{"dataset": "capsule endoscopy frames (Kvasir-Capsule)", "image_size": 64, "hidden_act": "gelu", "fused_qkv": true, "qk_norm": false, "inner_norm": false, "experts_per_token": 2, "shared_expert": true, "positions": "learned", "batch_size": 128, "final_lr_fraction": 0, "weight_decay": 0.06}
Rows from block 5, named by matrix and row number. Each number is 128 + 24 x the weight over its row's rms, rounded and kept within 0 to 255. All counts start at 0. Numbers have three digits each. After the name is the row's rms in percent of the matrix's.
# ada: adaLN modulation (shift, scale and gate of each sublayer stacked) (model.blocks.5.ada.weight, 1152x256), inputs 32-63
ada.243 100:163153136140179112120131119101100116151100130143156126156165125171170171187107101115117120128120
ada.244 117:116148119134114141146097139126151127104163120131122167109090143136094101056111150115144122170150
ada.245 103:116161118141118123156093149104087081115170115139097140104103118130118116076094104105145142133153
ada.246 079:133191153117139115172095148119145112119120122121093157158132176127163131182127111101136132115144
ada.247 115:129160131119145120142091132122130102103134132150136174125109194168136119134124116116178130131140
ada.248 088:102110104117118106145104140081100131105129138140127157112126121184082096106106103097149137090140
ada.249 129:115157091085113121144075139113132083112169140100145144117131134102122121132106098096145151143144
ada.250 101:113176122104155130142136132115137151131139133165081162128131146164124137114116119117163120113139
ada.251 123:144089136163167138109122100134108116136112118128117154153161048162154154138136129133128115141101
ada.252 098:134133102133125112142113130118124113109129134147101145113113189108123145140113106106155139119140
ada.253 066:133078117135103122130115114130124098104120098079098155116140143095099129105120133121151122090124
ada.254 099:145101134181146118142086134125141146130107126101092151123136095141134114127110141110102123165134
ada.255 100:135173150152145132137144117122114111139118110172116151150133141176147139120121153118125114129119
ada.256 127:123137149075133164116121114155157135138127089105111136126152168132120146109145144150102104151116
ada.257 104:144174127123139139154140145129115094146164123152147138138168157104155162147113135128107142095142
ada.258 087:079143106068079132146102135125161129091161116122132135096095231078093098090125125108149141119147
ada.259 098:105180129099095129154065155117137110091161123111113143098073177092102099124116117092157143133155
ada.260 114:106114111104134104156098126092105112085123139115123159105132130138105114117119085104115140082132
ada.261 094:112112111157115103129149114094106125144126144144134128122103059178122096118108112106150138170119
ada.262 104:147101145164130121148102142121119122120167127113127161112144183087134156144084152109098149106155
ada.263 088:131127145170091112133134135134123106109115142153068176126116178134106124093111135137155126108137
ada.264 126:145100131154132130105128112136129148144102120127166133143146136123140137119125136131174123154112
ada.265 130:133122121144125140138087127137152100120151106090166147109166125126122115093115129113142132164136
ada.266 124:141144156138142146138119139154133138140146115140115142140116083180124129093123144140155130158137
ada.267 152:126136121100108130167093140113164096127171139110151132123143127077145127116096132088099145125146
ada.268 121:125109118144147145119130107141148147145139122119139125121139135138114139125150170125135118131113
ada.269 083:124160129128131152121156132141158158170144113143084077129129165078135139098106165123124111164139
ada.270 155:108141127084109128160090146122166132114183124121170150091111172083085105095124147110147142097156
ada.271 110:123189157124128145146124120136149108132139110132083138113142176145155155093150137139111123115127
ada.272 097:099177116071112114154106152106108112112151137181120182112085148099099120111101111106159145099154
ada.273 117:104174108104091110158100152113137094091160138137109157110120197096107114139117099105141159101152
ada.274 152:102108132148111125127128109105120141129083125122073131118145104209128136121157117130131112127101
ada.275 099:140176138135131135138131153133135126146179129154125136116138200130141147119102136128188131140154
ada.276 112:139161114133103125136130138123147102118141140165168164142114199083137117151106125110188129109137
ada.277 102:110151114098128097135098155100150154111129177112153151116105121110112085123111114112164150142148
ada.278 105:139157137126147134137134150125170167151155138115139099125138140152153146131129140135110148155150
ada.279 088:129096129114160143130096134134091129136131121110086140134153112158149146164102108134096124152135
ada.280 114:103082107099124112138099107109134119098130137090125123112113079127089104095150120108117147108113
ada.281 097:126163130111127135158139164119141159128164119151147128136125188106133154108114134117172142123170
ada.282 085:114144135132118106144113147104148146121148124101127094105119144153106111076118127112170152105142
ada.283 094:127128134153139119135122122114083124143139133150134142125134169139154154120105110124139124160130
ada.284 138:093174114107114109149141129104124137124120143168133148101102128137101093136116118115173131095135
ada.285 089:103186133126105140146114127117136094086115120147114150117113158137125140119166109142122123118128
ada.286 118:112120138141123115126110131117115138120104136143063154125105090194129133137143100135175113117119
ada.287 102:089108101103093125162086141116152133107147136127123149086116163089077104114124107118135140079142
ada.288 118:125169112114124093145099130109130102099170138138209152112104230094125144123119109097183158086143
ada.289 121:137090119139145108105137130112092158140121116130105136143139125171121142091116120120204118134133
ada.290 126:096088096136106117108120089125129141141126151106128102094106131148121119130143130127158131160084
ada.291 109:141125110175131112157093136111129093116160140121154153127128179094138166151114111101130168107141
ada.292 121:093127118069112122157073157119130117106167142120130139096085194141079096119101095119149160129162
ada.293 090:118130119137119117134123137104068091141163113150096124115117135099114143128090107119141140128147
ada.294 142:094138095105092097145099153089150164111157155112121113090101152104081098107113117098115150109153
ada.295 115:128138121155150088166115129100130127123140141130126137093112087162120097097113125106144148102140
ada.296 136:135175122088147140108119121140090105131125113149094153151116212127130140167136112142182119138125
ada.297 067:095117094125110114156098101100105093105148117101137115100123115103113111109123132108099153119111
ada.298 100:100206108065119142133100138136120103116177133118078115113094156104103108116116116130124147148155
ada.299 088:134161108147129134136154137101126133167169132156096127125148166122139153126107157099159136157142
ada.300 097:096109110112107102161094137105137125124171147117139107092113151091111110116106112111118167085140
ada.301 103:126151111113110111124107126120126132115100135138123157125105129117108124111118100110185121147127
ada.302 104:156121158160153107131102133114123112112114113146077183142133132134125126152127112123189113092124
ada.303 088:153160139141151119149123140129113102120183115152204153140111131111145131090108138107142159118155
ada.304 151:146146169148137121131133120126137135108106096153119160146147198146142143118124141133154098102126
ada.305 112:141124144152157145117145112131127130146108118167115166138141106207143127129119139129155104155117
ada.306 106:120178136132147136119167106131121125159118119187095145141126139154144132156130149141177110123108
ada.307 136:126083155133128132113107103147150131129089099072125123113125131123105088120138150132153111145105
ada.308 108:151123156147201136119124111137128128142087117130150132126144103163149145150149128137128122128110
ada.309 099:125125101127138141125131115133126137136137113111156089115141083141123117071126133118117127150120
ada.310 092:129151136117123110128160129096110125130098122149155113134142106161143119110114118106153117117127
ada.311 120:119104096106117092168096143094135094090167155121156162127109149105109117125114087094158159105146
ada.312 113:139106117143150074141093144090129141112145156118128140138137070124130114145084099096135151111141
ada.313 132:088124126110096103157070143086138114101120147120122145107124142153111098139131067116140139105127
ada.314 087:140194144143137128151142147123128145132166108166117143139121175119143139103100146132157123125158
ada.315 103:147144142145117151159119147121140120134172112135135167134125181102133135117093151112117123141155
ada.316 127:111151109110121110145095142121114083111174132150108177121099155117094092113113108108190152100144
ada.317 144:114131121121109133161120165117161153143174154121157118123152123110126122123117134112112146134161
ada.318 140:137178117133161117127138125111101122132130140169153155131088119178132121113117124116189127136134
ada.319 100:125113116122116126135072133104119103106146146114126133115122201108130153159112111091103156143138
ada.320 103:151069131128149125126100128132166143117119119077165142157159132127155125149122146106107126143135
ada.321 193:086141103091104131145082121117098086088130110142112163104081129134087109120150067127147123089115
ada.322 152:128140128125174139115115102136086088135143111124135125132157103182153144150142112145140131126104
ada.323 124:123167136089136117145079130121129089081125132131110186132093174132117078134122109112161133141145
ada.324 102:164142162127171147096168120138117148152110106131113141161134139119148147129106170129139097143132
ada.325 082:137110111091133112129091128118105090093158122113157174146126173092113143114103111107182149101137
ada.326 126:139145146153141126137130138131138137137129123161106176139134144158159153144114135128191116142130
ada.327 108:149193159126159134131127137119092117136139093170112150141154162139162148123115127139144112101138
ada.328 113:136094155135145109133092110116114126121101104115108144153142093160132140118129120103137108118109
ada.329 080:131104127121176123147129130111132144113141127132085144132097135169097117140109143123170136104155
ada.330 143:106197103112104114157103143120133104104156139135127142105114209104122126130114121116153144116148
ada.331 109:122076105110137096115125121104115138124101165128133134131119069130121118146138112126141140109115
ada.332 118:159142149153172151116150110136092116168116105151167108150149094162153148144118137129121124153114
ada.333 104:150156164161165140111151117136094140144099108172139161153147111173159150146114150136134097130122
ada.334 093:109129125087129097136128138118101134096132147176098152120088118176096112113135093139188133101133
ada.335 092:111062098117110095115090117102101114101095147101116129112107093152110118146128083109132128133106
ada.336 105:106093110113135110120124118102081155150122141117109094114131071191106134102142100151124141119116
ada.337 087:135150128088139096146090127100110108108150132153141166117103148134115121128104099092170140088138
ada.338 099:136146130094143108131113137109161150141126144123160124120122175112139120169117119107174139133135
ada.339 105:132145107105162103155101142113095091091168143162135171147124178163131145140116095108182156094155
ada.340 140:138105147158160135106148115124121162146093122134091132167151074212151138138138145136136102134113
ada.341 103:111157113113129118156103158101103107088140133152082165143131159173134124148120100108159134091169
ada.342 115:144120142173138141129148140150141161133120108158088177148136151149132147125109166145170101124139
ada.343 160:128131143114144154093153102155085154146115101128085104145115121179123138087163143190127101156105
ada.344 125:143152115127162128119163106121113119141126124183125153148101100138144128140126154109192112131113
ada.345 122:140161137153127134120144135125126112131127110174096155154117179115141153126119122129191105144133
ada.346 115:130102116123128143139137129138153166143161121109149096103111137094086113042126153133111129139144
ada.347 108:096114112104148155151124115143169153147153135103172100096126098099117118100139173121099146156136
ada.348 067:116193128084108123139111141124166133124152124117139139119115224090105123131119136113146139099145
ada.349 310:141114153134137168091135103173124145140109096109102113139144119160139153119174142180103097155103
ada.350 120:137088123133126107121076143094124152121089139116107146136129097148135142139118095115137123123124
ada.351 107:125199131131136125146133143111113103121155128175083160136123213117144141142105121117176135120150
ada.352 134:094164093102120112144089128104137094081130148122107170109100129156119107121139085093189142121133
ada.353 074:099128110138153098135122125102099107091153126131061147111127127187094120133126118103159137085137
ada.354 086:110079112095125115149112139108127139121132130116170115123130066142100115039105099132122137103147
ada.355 116:117117117155141104137130120098130152151127135112134100103133102140103090078107132099147143141130
ada.356 115:111150107097129134153093139140137122117185126109147113102109157084111110086105137132140154149157
ada.357 101:091171090090134106159109109113118093095145128137122146109105167113114113154134099106144144100122
ada.358 143:111154136117131130141094131119124109112120122173057182113103135146103122121127110115165122111124
ada.359 086:146116134138165135137130132126084112141168116142116148139113135152128144117106149120177139147145
ada.360 097:102126096088104100153090146112120130106140152111133132101094149103077103112113102107133168104151
ada.361 205:129125134138147132108131105128101120139100113138115144132130095187143137146156116142150103136098
ada.362 112:125172144134135139152149144130117115143186119172114139126129152156130136094102132132173135129152
ada.363 123:093149078114123100141099137106095099095181162140113150109096180118093112146099095109153165105144
ada.364 107:103136119114129092155110141091099115094110142123090142118115102145107111151126091110134142069140
ada.365 152:099180101084103120167096146106117078098166140143112146108103157090116118149105102096124157102155
ada.366 087:113137133114127130127104126159165142106142110099107138120086154105113092087130156145164124143139
ada.367 132:115102115159135112118125106090089121131099113125111114129139095176133159118154089109125116117102
ada.368 097:118164104084137098160094146102117098109170158108161134111079141144100091180117090101163179124157
ada.369 098:105105116131117122137093146110117124094121129110111147136136112153119132113117065121136133132143
ada.370 103:140150112124130134107123121128103105150171119137134138128109179125111130084106126116193133158132
ada.371 079:157126125136171125129129137127144154165123119134154095153156117161159148129111122120143138133144
ada.372 127:132126158151130122115157128121105125136107119175078159152128100185131130113117144126187105147124
ada.373 126:136081143144150127090156084126105122130068123132145150161146092171152147173164124134131095139083
ada.374 126:122121119147120091149095143093136115100113142132133162115088112126104074113089102082164145140143
ada.375 154:138124132111140133117095115121096091105131109134150165142126176145128149125126109120175122128121
ada.376 201:092136121142122126123152106128116130112117120127095117116130076169111135100169123148127112111110
ada.377 103:110133122120141099129115129120086131125111145131077150128099079149109081095107096132175140149130
ada.378 135:109191097105144093165125165097116135120198165153120126111117132138114126130096118105135166107169
ada.379 129:157144150140151134101128124147085121136106108149135155163158111172152141115117128151165111140123
ada.380 121:153107157119154155121106102155167128143100085107134138143143086118137116140139159134109099137111
ada.381 093:144184156126131147133129140135108109129166102164152168118112190119132130106113143141163121127156
ada.382 081:126123117111181121144149127094122127149143106149100118146139099177126104124111131104141119102138
ada.383 134:111178118099112118155107142114122108112148133151128163107103211074130137141103107112151141113152
ada.384 068:104111087105088098155091129090131107092136165109091116089096132106094091103125092119140155097127
ada.385 076:144124125174143123129138170105127141155151129143120137143164113105154166164046138075131132147171
ada.386 184:112156112100117101173106165106151138106160163137129150117109125096112116113072118085127158116170
ada.387 093:145063132177152132095143132132062101123128095124106124157160097163139142132093138132129123132137
ada.388 147:141125107126139098146120158090114120112139147117186129161138108098130127130075111062113153112168
ada.389 082:093091117127102120126125085123120129103124119118083119117113132142094111073168110189121115102078
ada.390 071:159101142143164129100136133144127148188128123116196101164167109169167157154100132138113139162129
ada.391 153:112128131144137168094131100155104139139133103135079117118135124183135150119179125195120102146102
ada.392 140:087134105146114129125082102136121120102133097118102122096107154166102110112205108159137123127102
ada.393 076:114100117086111126132118113154150146146128169111165094103127133124109125143160123181114157139109
ada.394 096:093114125112085150112122092158141140107103109116118127107112138118097114083211128192123098097089
ada.395 159:115117148143129131105136092126098113127085114143101128129120132176134132140182111160143106112079
ada.396 110:126141166141123166115151118176148144129109099155121159139139133165124151114163146179152085128117
ada.397 065:106171125143111125151135126122183146130134131156107173119075150089130113144099140089144123141131
ada.398 086:171109156168151153099161124150130148160133106143174133151169088107159157134099172119137118157122
ada.399 089:083135099092093109150103132096123104090131119127071127084090175115078103113156115111136123093126
ada.400 084:168136149155132114149147175126151143144153135139114147147152145077155145133068155102141120133162
ada.401 094:152104132074151143121147130134143147134126137093181111149136123117153134168152145133079124140127
ada.402 147:087125131144084144118121101153124111100110116150066154094103152132097121111188129159147094114091
ada.403 091:124113131167109100149121159099086103120147134142093128122120141137097114093057112111155144127158
ada.404 083:119131092083125105149117144101140118118146167114161115101112143083107106141096093099130161111145