python train.py --arch="dit" --cond_dropout=0.1 --optimizer="nadamw"
Rows from block 2 of a small class-conditioned image diffusion model, named by matrix and row number. Rows with one number within an expert belong to one neuron, the router's apart. Each number is 500 + 50 x the weight over its row's rms, rounded and kept within 0 to 999. All counts start at 0. Numbers have three digits each.
Before each expert's rows are labels from the 100 images, of 14976 (inputs lightly noised), where the router gives the expert most weight on average: "colour at peak" is the nearest of a few named colours to the mean colour under the peak; "responds to" is what is common among them. Only what is clearly more common there than usual is listed. The data: capsule endoscopy frames (Kvasir-Capsule). In brackets: how many of the 100.
# router: router (model.blocks.2.mlp.router.weight, 16x192), inputs 96-191
# up: expert up (model.blocks.2.mlp.up, 16x192x192), inputs 96-191
# down: expert down (model.blocks.2.mlp.down, 16x192x192, transposed), outputs 96-191

# expert 10
colour at peak: black (34)
responds to: finding: ileocecal valve (52)
router.10:573472532531516442514467569676545477536485571513470486615476464449515508438505449436472470568594499500507485486478454557416568478513419555430548519509478495508470497485463450507499555448533430375490427560538563458588534530559493535460432462532426471507523455487500571508515610519490505528
up.15:578475490495540537431611464487430547498532450469519472521484469488527470495594463522488609522515436512539562506525532544517406515569428471436582560488491499619484525454475570493517525471503529515498464562519538499586448531468464441594401443483505475527470522602469515491466532470525518469
down.15:536500577493534556501484473602462409461477468449484514500475565419480600518550408524392626541515527556536471516572495473574451526369591563483380481495507533485549491435516469559499466614506490429500477516498523484510430452549488512512481518555515473566514410519541493456444440491604494434
up.16:553492520452534471422528501477513472436510506422516573473454519581471469483489479437536537435471552454498491520385509585453495499518458468595558500521488525521390457376525531516460458508534454462429532489445471530559395443589460492534490497694446527484492551526487591581495407522477511507
down.16:505504467566523505455467504493514425522508527465538407443415498373520514435511471481544471567449522462651443503530389544493483452592366505555515542493467518564483509588457589520535512418446482430424481346525529484431423478435502515489468428572474483523497515553462425495502494472464535580
up.17:412553503427520523458553517567508468495528501449512507516506620468576496620538502460519665522557468511591499586445473431476451559537465546436494401513440476526495449553479564499624515446339569436583430506501587605528473492540565482470521571595578496536540512605432472499450497540474587618
down.17:498479578554494519476478508541538415490453412455476471499540617562503534526461487541458620491514528557457499495515479504376416532471437551451493584466459506481403529537559430479591506551475470486482512447481505529521503555521617516581499475498498536504525506501484487546468415478523454555
up.18:589530467540509535506496533440480517559516538512541466349473497475532595560451433484468494422510498598539494603498398570519524480445455573376442488417506445448491521367558456460515420465491483632486513478488535568535562437432536475514569567448621535483509592541506438536488479518534534459
down.18:412494394434499421585391509518482566409555393473525489579443454531455432560453532548487433425478528459537425542527516448590527488507539478425453434526520520489457477423494515490492473464580479534492504439440532404468483479518441508473522483502504508540458518525539501529520614529428436462
up.19:442494522460543574440492572462440488584571520490492510526521507540542467628486481505467679524481415443626458498468377446480374516593493503525463500521432496573482493520530579454466437418505539522552422424439441545451501555458525485549495472556522482499511529445476480532429455532508519480
down.19:557472627518489530500407523581462528442429469497483478508521521571509452467438494451500642495559487467542462473531583436424499461454558532512537401487464547602535562467526444506423505493426428617584488470570534436487535433548503510523538509444508437462510546480443463496457518502449575507
up.20:465512465450501552454478524405481436525445507459459489501470458523553592506617463444499512473508418397526556446466473487531468530472549507528429617562454512433468522569468528485425538560578521388551408566483439473466535473575455453567570523520470454511545552555450489521471489586578488439
down.20:422479512561504529470390531486547441561532463462511507553576498461574412530431495511517513547555497508383574473433569486552423376501445545606493543521528480577567565437428589474474499532577474530574487639463461521457638504523553552497561483487494542560506508515602532501523501545561468530
up.21:552543450486556576501505558437455486528461496582496610427473521543522569594437474505477509520463481551558481532450398491453523486482522601572480486529511517514467539421578513480522422470485568444499561441481454474485450498383522542581515484562530571528469550482396530559478430445484456481
down.21:476478439479461508572470425411538540432493570503531537675440513489535443492507495549476452489434541463505464484591473586539442471465468504428479528557485497362470491538606577501511404470526488518512526514389520468524486529438533529494462511485588509473481498588492495520523511489452481577

# expert 7
colour at peak: black (34)
responds to: finding: ileocecal valve (58)
router.7:558495545529537433523487583635536509513478559514504506601492475435535554425508419443484469544590495497472465446492443534425561495513430544420538507506487493486466522498454416490491567477505420374477403579539533431569506542579495501454418459478474441502499498490501503520508611553475488536
up.15:499428613462461556503478432500415547495511543424506542563430477518506490464525553484489534474505458501517573524493545524559530475413499478556380500581449486391495326479535492477534512477563434443506449474496540533508469530469583461566498607469523568507546556498480473539493558461512527411
down.15:470672439498513459464470493513478494514527532468485463472451504551469478560535524490533450428469476569536408474483546506446430501521448474537607573584499530516475498491456482479529514477493442634496400499518549532534472389600478416462445585455528465442478537397613527461583463495507461557
up.16:471520522500493599436454513511516484522519510465473439511487513578588467563497510532425530435463522477573533516480456480468545477435418541502585506444484419502541588328520548524532516470458504541473483477512474468536532325479485470514476524541423517488492595372544581458464510506445545489
down.16:556642497439496540465543539508521488538472425509486510442541483435577527538510509486505546538464529429511507504530394486406434502590496468462662479543467509464515475567492562531504533488468490488389491490502528590474494516621530499534412470556597489496563507413530607507493454569529529471
up.17:529535485607486525536492468572517624471503467475506636536526527493551503522477468514462532514496479477525515577433548536477526523493456505498474492513434472449475506465491510530461455500495506443576534467493553496445379451431598545418622415504498509478579583526517516433483498506506571568
down.17:504551464497519530479410494403554527491474477544561473461473521484541502520449505431550429497519509534432526511589519554480636523560578456586538521539499614558452422574445603514576481532463449484464502597516503666544482434442452587517536490492436515527462439502560594485487512480525432493
up.18:457547546445471578447470483594466459498495516427538516440478436508483451521515456546474518402625558476473534466519483541539484470493522438600489503525526470529512411622472501434425495544608414516518555436527559558446451498472544466395595513551601541461608565474543535511440509512539554523
down.18:513538593520516510433546442569418534527453574490571515585458504420462478494545527534515520505457480473539458437508445468473504473419458467497542509574582531484449447511398480518433539488583401599462443574536583538539506504473464411418494427531541437487499584461467456580514467464505545522
up.19:489549537437489501540468526504425417525471502516489649477544496449468541507502554546521484474443497447543501467527601495654517525463460561422530464599500552616498452504594471623479532553456498433513514484485539567558543476483493566506540492483577559493447511532505485496432553547524539417
down.19:495447461489480475562502464501434507515512586505401523615559469517606464518490572467430506504557514543549466446547503590487559505459445533453538503478450449672459587475518498523436424466369518435514478485423524421531460447485532376535482558457546609493503495449466492438503561586487528503
up.20:463468587454422522440508390570583418492565453381503497388454536492452484529488497556432520588473510469500482491462431461553464442537506536455541465530515532566423459425559529526540461540537568492518481566461431468574413530596446481533525468500443616493553454545536506548446448516496545483
down.20:488471484548515533521473514469509505565540502464510447524603441383545569546507392496505578429472506501500521414582352515575476453440493476495501464523498496613436486425552541526502573468450484533367446404471418470565471576556556531432485524504518577416458451457414446507445554510455480577
up.21:502477504505502496427499485535453457548586451448415544489485459470502451514468471548472530560573506528503558544500309452537501464505443506444470498503468570600577566474582427520567524421437501501445567434505520585473654470527497419571412478446437529459415420368545484534432493447559509473
down.21:528565491536471470488499501464417452456497494554444543630500430519468465551471493445472522505463458578519593551534531439529568467463557495546542511492523508593473410475445502452542430468492499488565458474477527513504554424428514426509422624439384503510552562558513459543569537506444496471

# expert 13
colour at peak: pink (47); yellow (29)
responds to: finding: ileocecal valve (25)
router.13:470438435552473535465404510522597529513515525528544492559519474542476495534522492531362523648457481513440460508512433477450551559466502541513555571440534480477458519546587406499462502579471515448515512570536548459526497490565398448453471584496545401598532508550486499527505542493505498457
up.15:500533625431501565574493482432476548470449464510502569511494502550451357533500485477537494490501545514464495479556582453336549369535481502497489499471488477454457414393443524520454558489481453535584553448516520533449457333521421483556516479486540474488411575408466472524516446456509509536
down.15:538508607528498503461520521513547470491484453564381629498504499439473554500488495494464536522523569569564536579445622514665471494497464489519505512429484506472474472509526579514492554419572514659428461524470520510409501399359513476519474542490523462452457519526456542549543532513500517511
up.16:495505553487523612471470500491488585449526489500558469550515574436525519532504502473485578472506474510543431476513669569384519447474505475447477414562432528447455435372482500482607459563386565439558395523533469473532540460445482522553464491611528500502470575495469589537424511529560489460
down.16:553549437512492511496486480534503432536434484526435422554450545485487493521448423535537491454468528432549518464515438521507570465519459471525482465584522470441516460554506512541493485497494479525428561570426509513518555491509489496422482544470631551518482519628497493561525575455550483510
up.17:435573578457531540516520527503535360517517396547476534556503501565529456565478482525496500526518542480545512522459567379445471455581496498573404479471518501527379394526487613542456501519499525568487547538525459488485492426470485490517463435517529465451515500572536402499513491482466592467
down.17:513503609512476485497700530535530377575482462481501546449530466496423518527514484477509473401466494421468486518556444519560548530429507518499520435459485462585534517504572471498527496541521420495429450457429466497460472494571523511494501400473506513458508512501533288487448435513485517416
up.18:527532437546498564445487535496509427525568458584507530491522504529396434576505557536444527489517462489592378506536468527547520482429557460541407523487485486451548465591523563508436468504550565527571529579574463507412516566458498481530575468528510481542463547614514425522465463509542537496
down.18:424393378514529467500484488488569417488502513521463449604524512547567473456534479581548462539461492511478422512578548453501584512572512554388528525450486520480528494453564484547441507594444502421484481465539517339492566495551488551461553468516440476574481546468613466556446451450403475545
up.19:522479505553478496437532521442505435552497489518508523471512495515566581511501429460449509509443540470540498438492535486551502528512431447389512494457539379631548515630533542442569496452545601470501438513544537501528518436546480509534507512527469425537499377568517438548411558426460515479
down.19:563421450498510461496423531552558365465539502506445499502497463446403462466541495474473506559470490529496535549523495436624577479546461449474528603514443449538548456594519493523534503479466475521504515484511464467494424593631506419548495565536471559440549610412472438470465455491498517521
up.20:530486525489532537539460575549501441437504528448483585457497458445530523545559552633481493433496505505522508544519532537481542527444492488558334593475518482326418602549482484526477509528535500493536455470452444515507409456522462513510583555552492532445466470538541447586458493501508449507
down.20:539553458486439547512495422522525553501452546407469472473398525490462487477466532449556431491478435368403516468452448484540555413420578482501441485491574430529457553411518526526505509546479499603537540495531474505468521436588491516482449419494599520462482502510474453503559518477412518477
up.21:456493499515520526438507502502535483548541512395515504517500526516499514591489504502428647525478404516586520551427468510470442513515411433505535515427446509498555497506657444487448422510516619537539412463504506567509455578516461511415498497524529442558522530458438522518439482526500510476
down.21:465496552436551425492577502423507549524431467530457459486541434573445522434606414462517529446479510600562467570422426493513591484425483591372650500475477520442492555481590606511542495474513530527581396393520526447539564490415505505510499422577460485471533482488513469539472560516430495490

# expert 6
colour at peak: black (100)
responds to: finding: ileocecal valve (85)
router.6:510456521513502440543519480522472455579526462536514435565485481592519501468345572445561473542447449486472528460475528517456379557495498598624445602443516560587523514509450485480468550456551529569541499395458544542437522456507528433554532554478593527495606456534545517458431414405522428497
up.15:483526476486453456481487435511522448493596381365526560564521439534453445553475499576553556429431421454515443513474439536489501539593461499494451484349475483538474339543443516564468568511597564504490505522473461465526578539487525474501571440540472610543475504509537472467507438478588545570
down.15:495522457530580457660446535485501522514502376430496544502470513506500642510534454528575549504522502502522509541559542553575458439449595507445635494469501561552494487485579440411535513539518529509565445498497419399410503523557463506509541495587444520499511504570566521559480541496573478532
up.16:431523517530492504509526550524541516434497537447405542512554482582460416560568452573522471478452452499462436519530471466469521496493450453459495470473511450461484448597551431549471508531481468480419541502538420519507547601518440582402541476492444538579490576463518528592552571537508528562
down.16:522535469553420416561486476475494489464525557526568533562498505501532486471421564555413342486453466450496539444522386427511499575495425470540385486572493511520506537516450462494438476535456486480487584540469536577487461337551456492474535468455470451505428513546492432457551416551447542484
up.17:532574479421557528513475448506510583495501535546551479524474546466404471475473537605472592481542430562598449492497484570480516585540368477495522400621419497428477416501458506477508437484527514498413551452584392517505599568409501440597460461511476465429414495540482416547499570500534508460
down.17:566459515521403475591522550586471545478522442487555513576430518527514580512409466582520331481473482441601455504526560512666504518452536472528398512490437543496497483510493546498514535508505459458506524532487431504583509509484486529522573495515491519538483549491568501497459520465597491465
up.18:451503437553472528483507458507486499522585398497542495515471509550515493496557535495500518614541458652538496483485585563533505609508469520440323482474599670464413458528508436507605523523541533471491587546499486459519584555469637515472492548462528584504479480534480465587414455576559570598
down.18:551521532505505501607506551420471562536497473502543568422488555503458550468479473431467411528461498469481563545516438478498441467496472419518525537417476400478484515521459559495460548589496532423451518629477430526512526569551466509514478488431510515411560611474552421589524543480557552571
up.19:459434397537437507402451504476517537511544519488662453548469479491418509520491548461543572621506506528523448526512469505452484474535523551465463452537481613501412387570547519512569459535507449449465573567551468499530470501422553512472472513469521511533515441575429482479531548561539549527
down.19:512475548481448428578546556524542515543565559503592559617490420474551517526434510416368380547468526592600506536522481552568460475511456508554402582504534422510440524533507469487431467600534515516507578523461503550486501507487495463518475465416442512530446479586479539512570431537476533479
up.20:573471457486501497469489414518509576486561480444604484593434587504439562454521552482481543502578494535513535564503444457539465481487498549569399447512485497492446448563405396498535476526481514447427525484441542441491526447440574488443524544435479494392485437558537469301591531511556488492
down.20:531468442537540445639434543507614480477485514424493545516466491397515524484446564497502397608440557433508574444528514482622382531487505470549532516414577465489494608453565479486488521572482509568525485544432540560491514467482450504517484481478451533537443477537440452413613523461517534490
up.21:514449564401502567425500470429472479534471477571551452422425526402500542475558514490487595505516508522514532533475588458519472533511453481522472559535531544559487458500536453442584462487514457562518596530518470517551559458477519439533424615438518492456496504446472444487512475514569491389
down.21:576472437499466438520502541411421516526537476471520592464542481538509507538483495487477463481423500397544499491508492434541481559486477474498396588445436492484518468589445482546453465499487438519413552534482529581556572509505509567532555413533412487521461487453488480528519441482523552485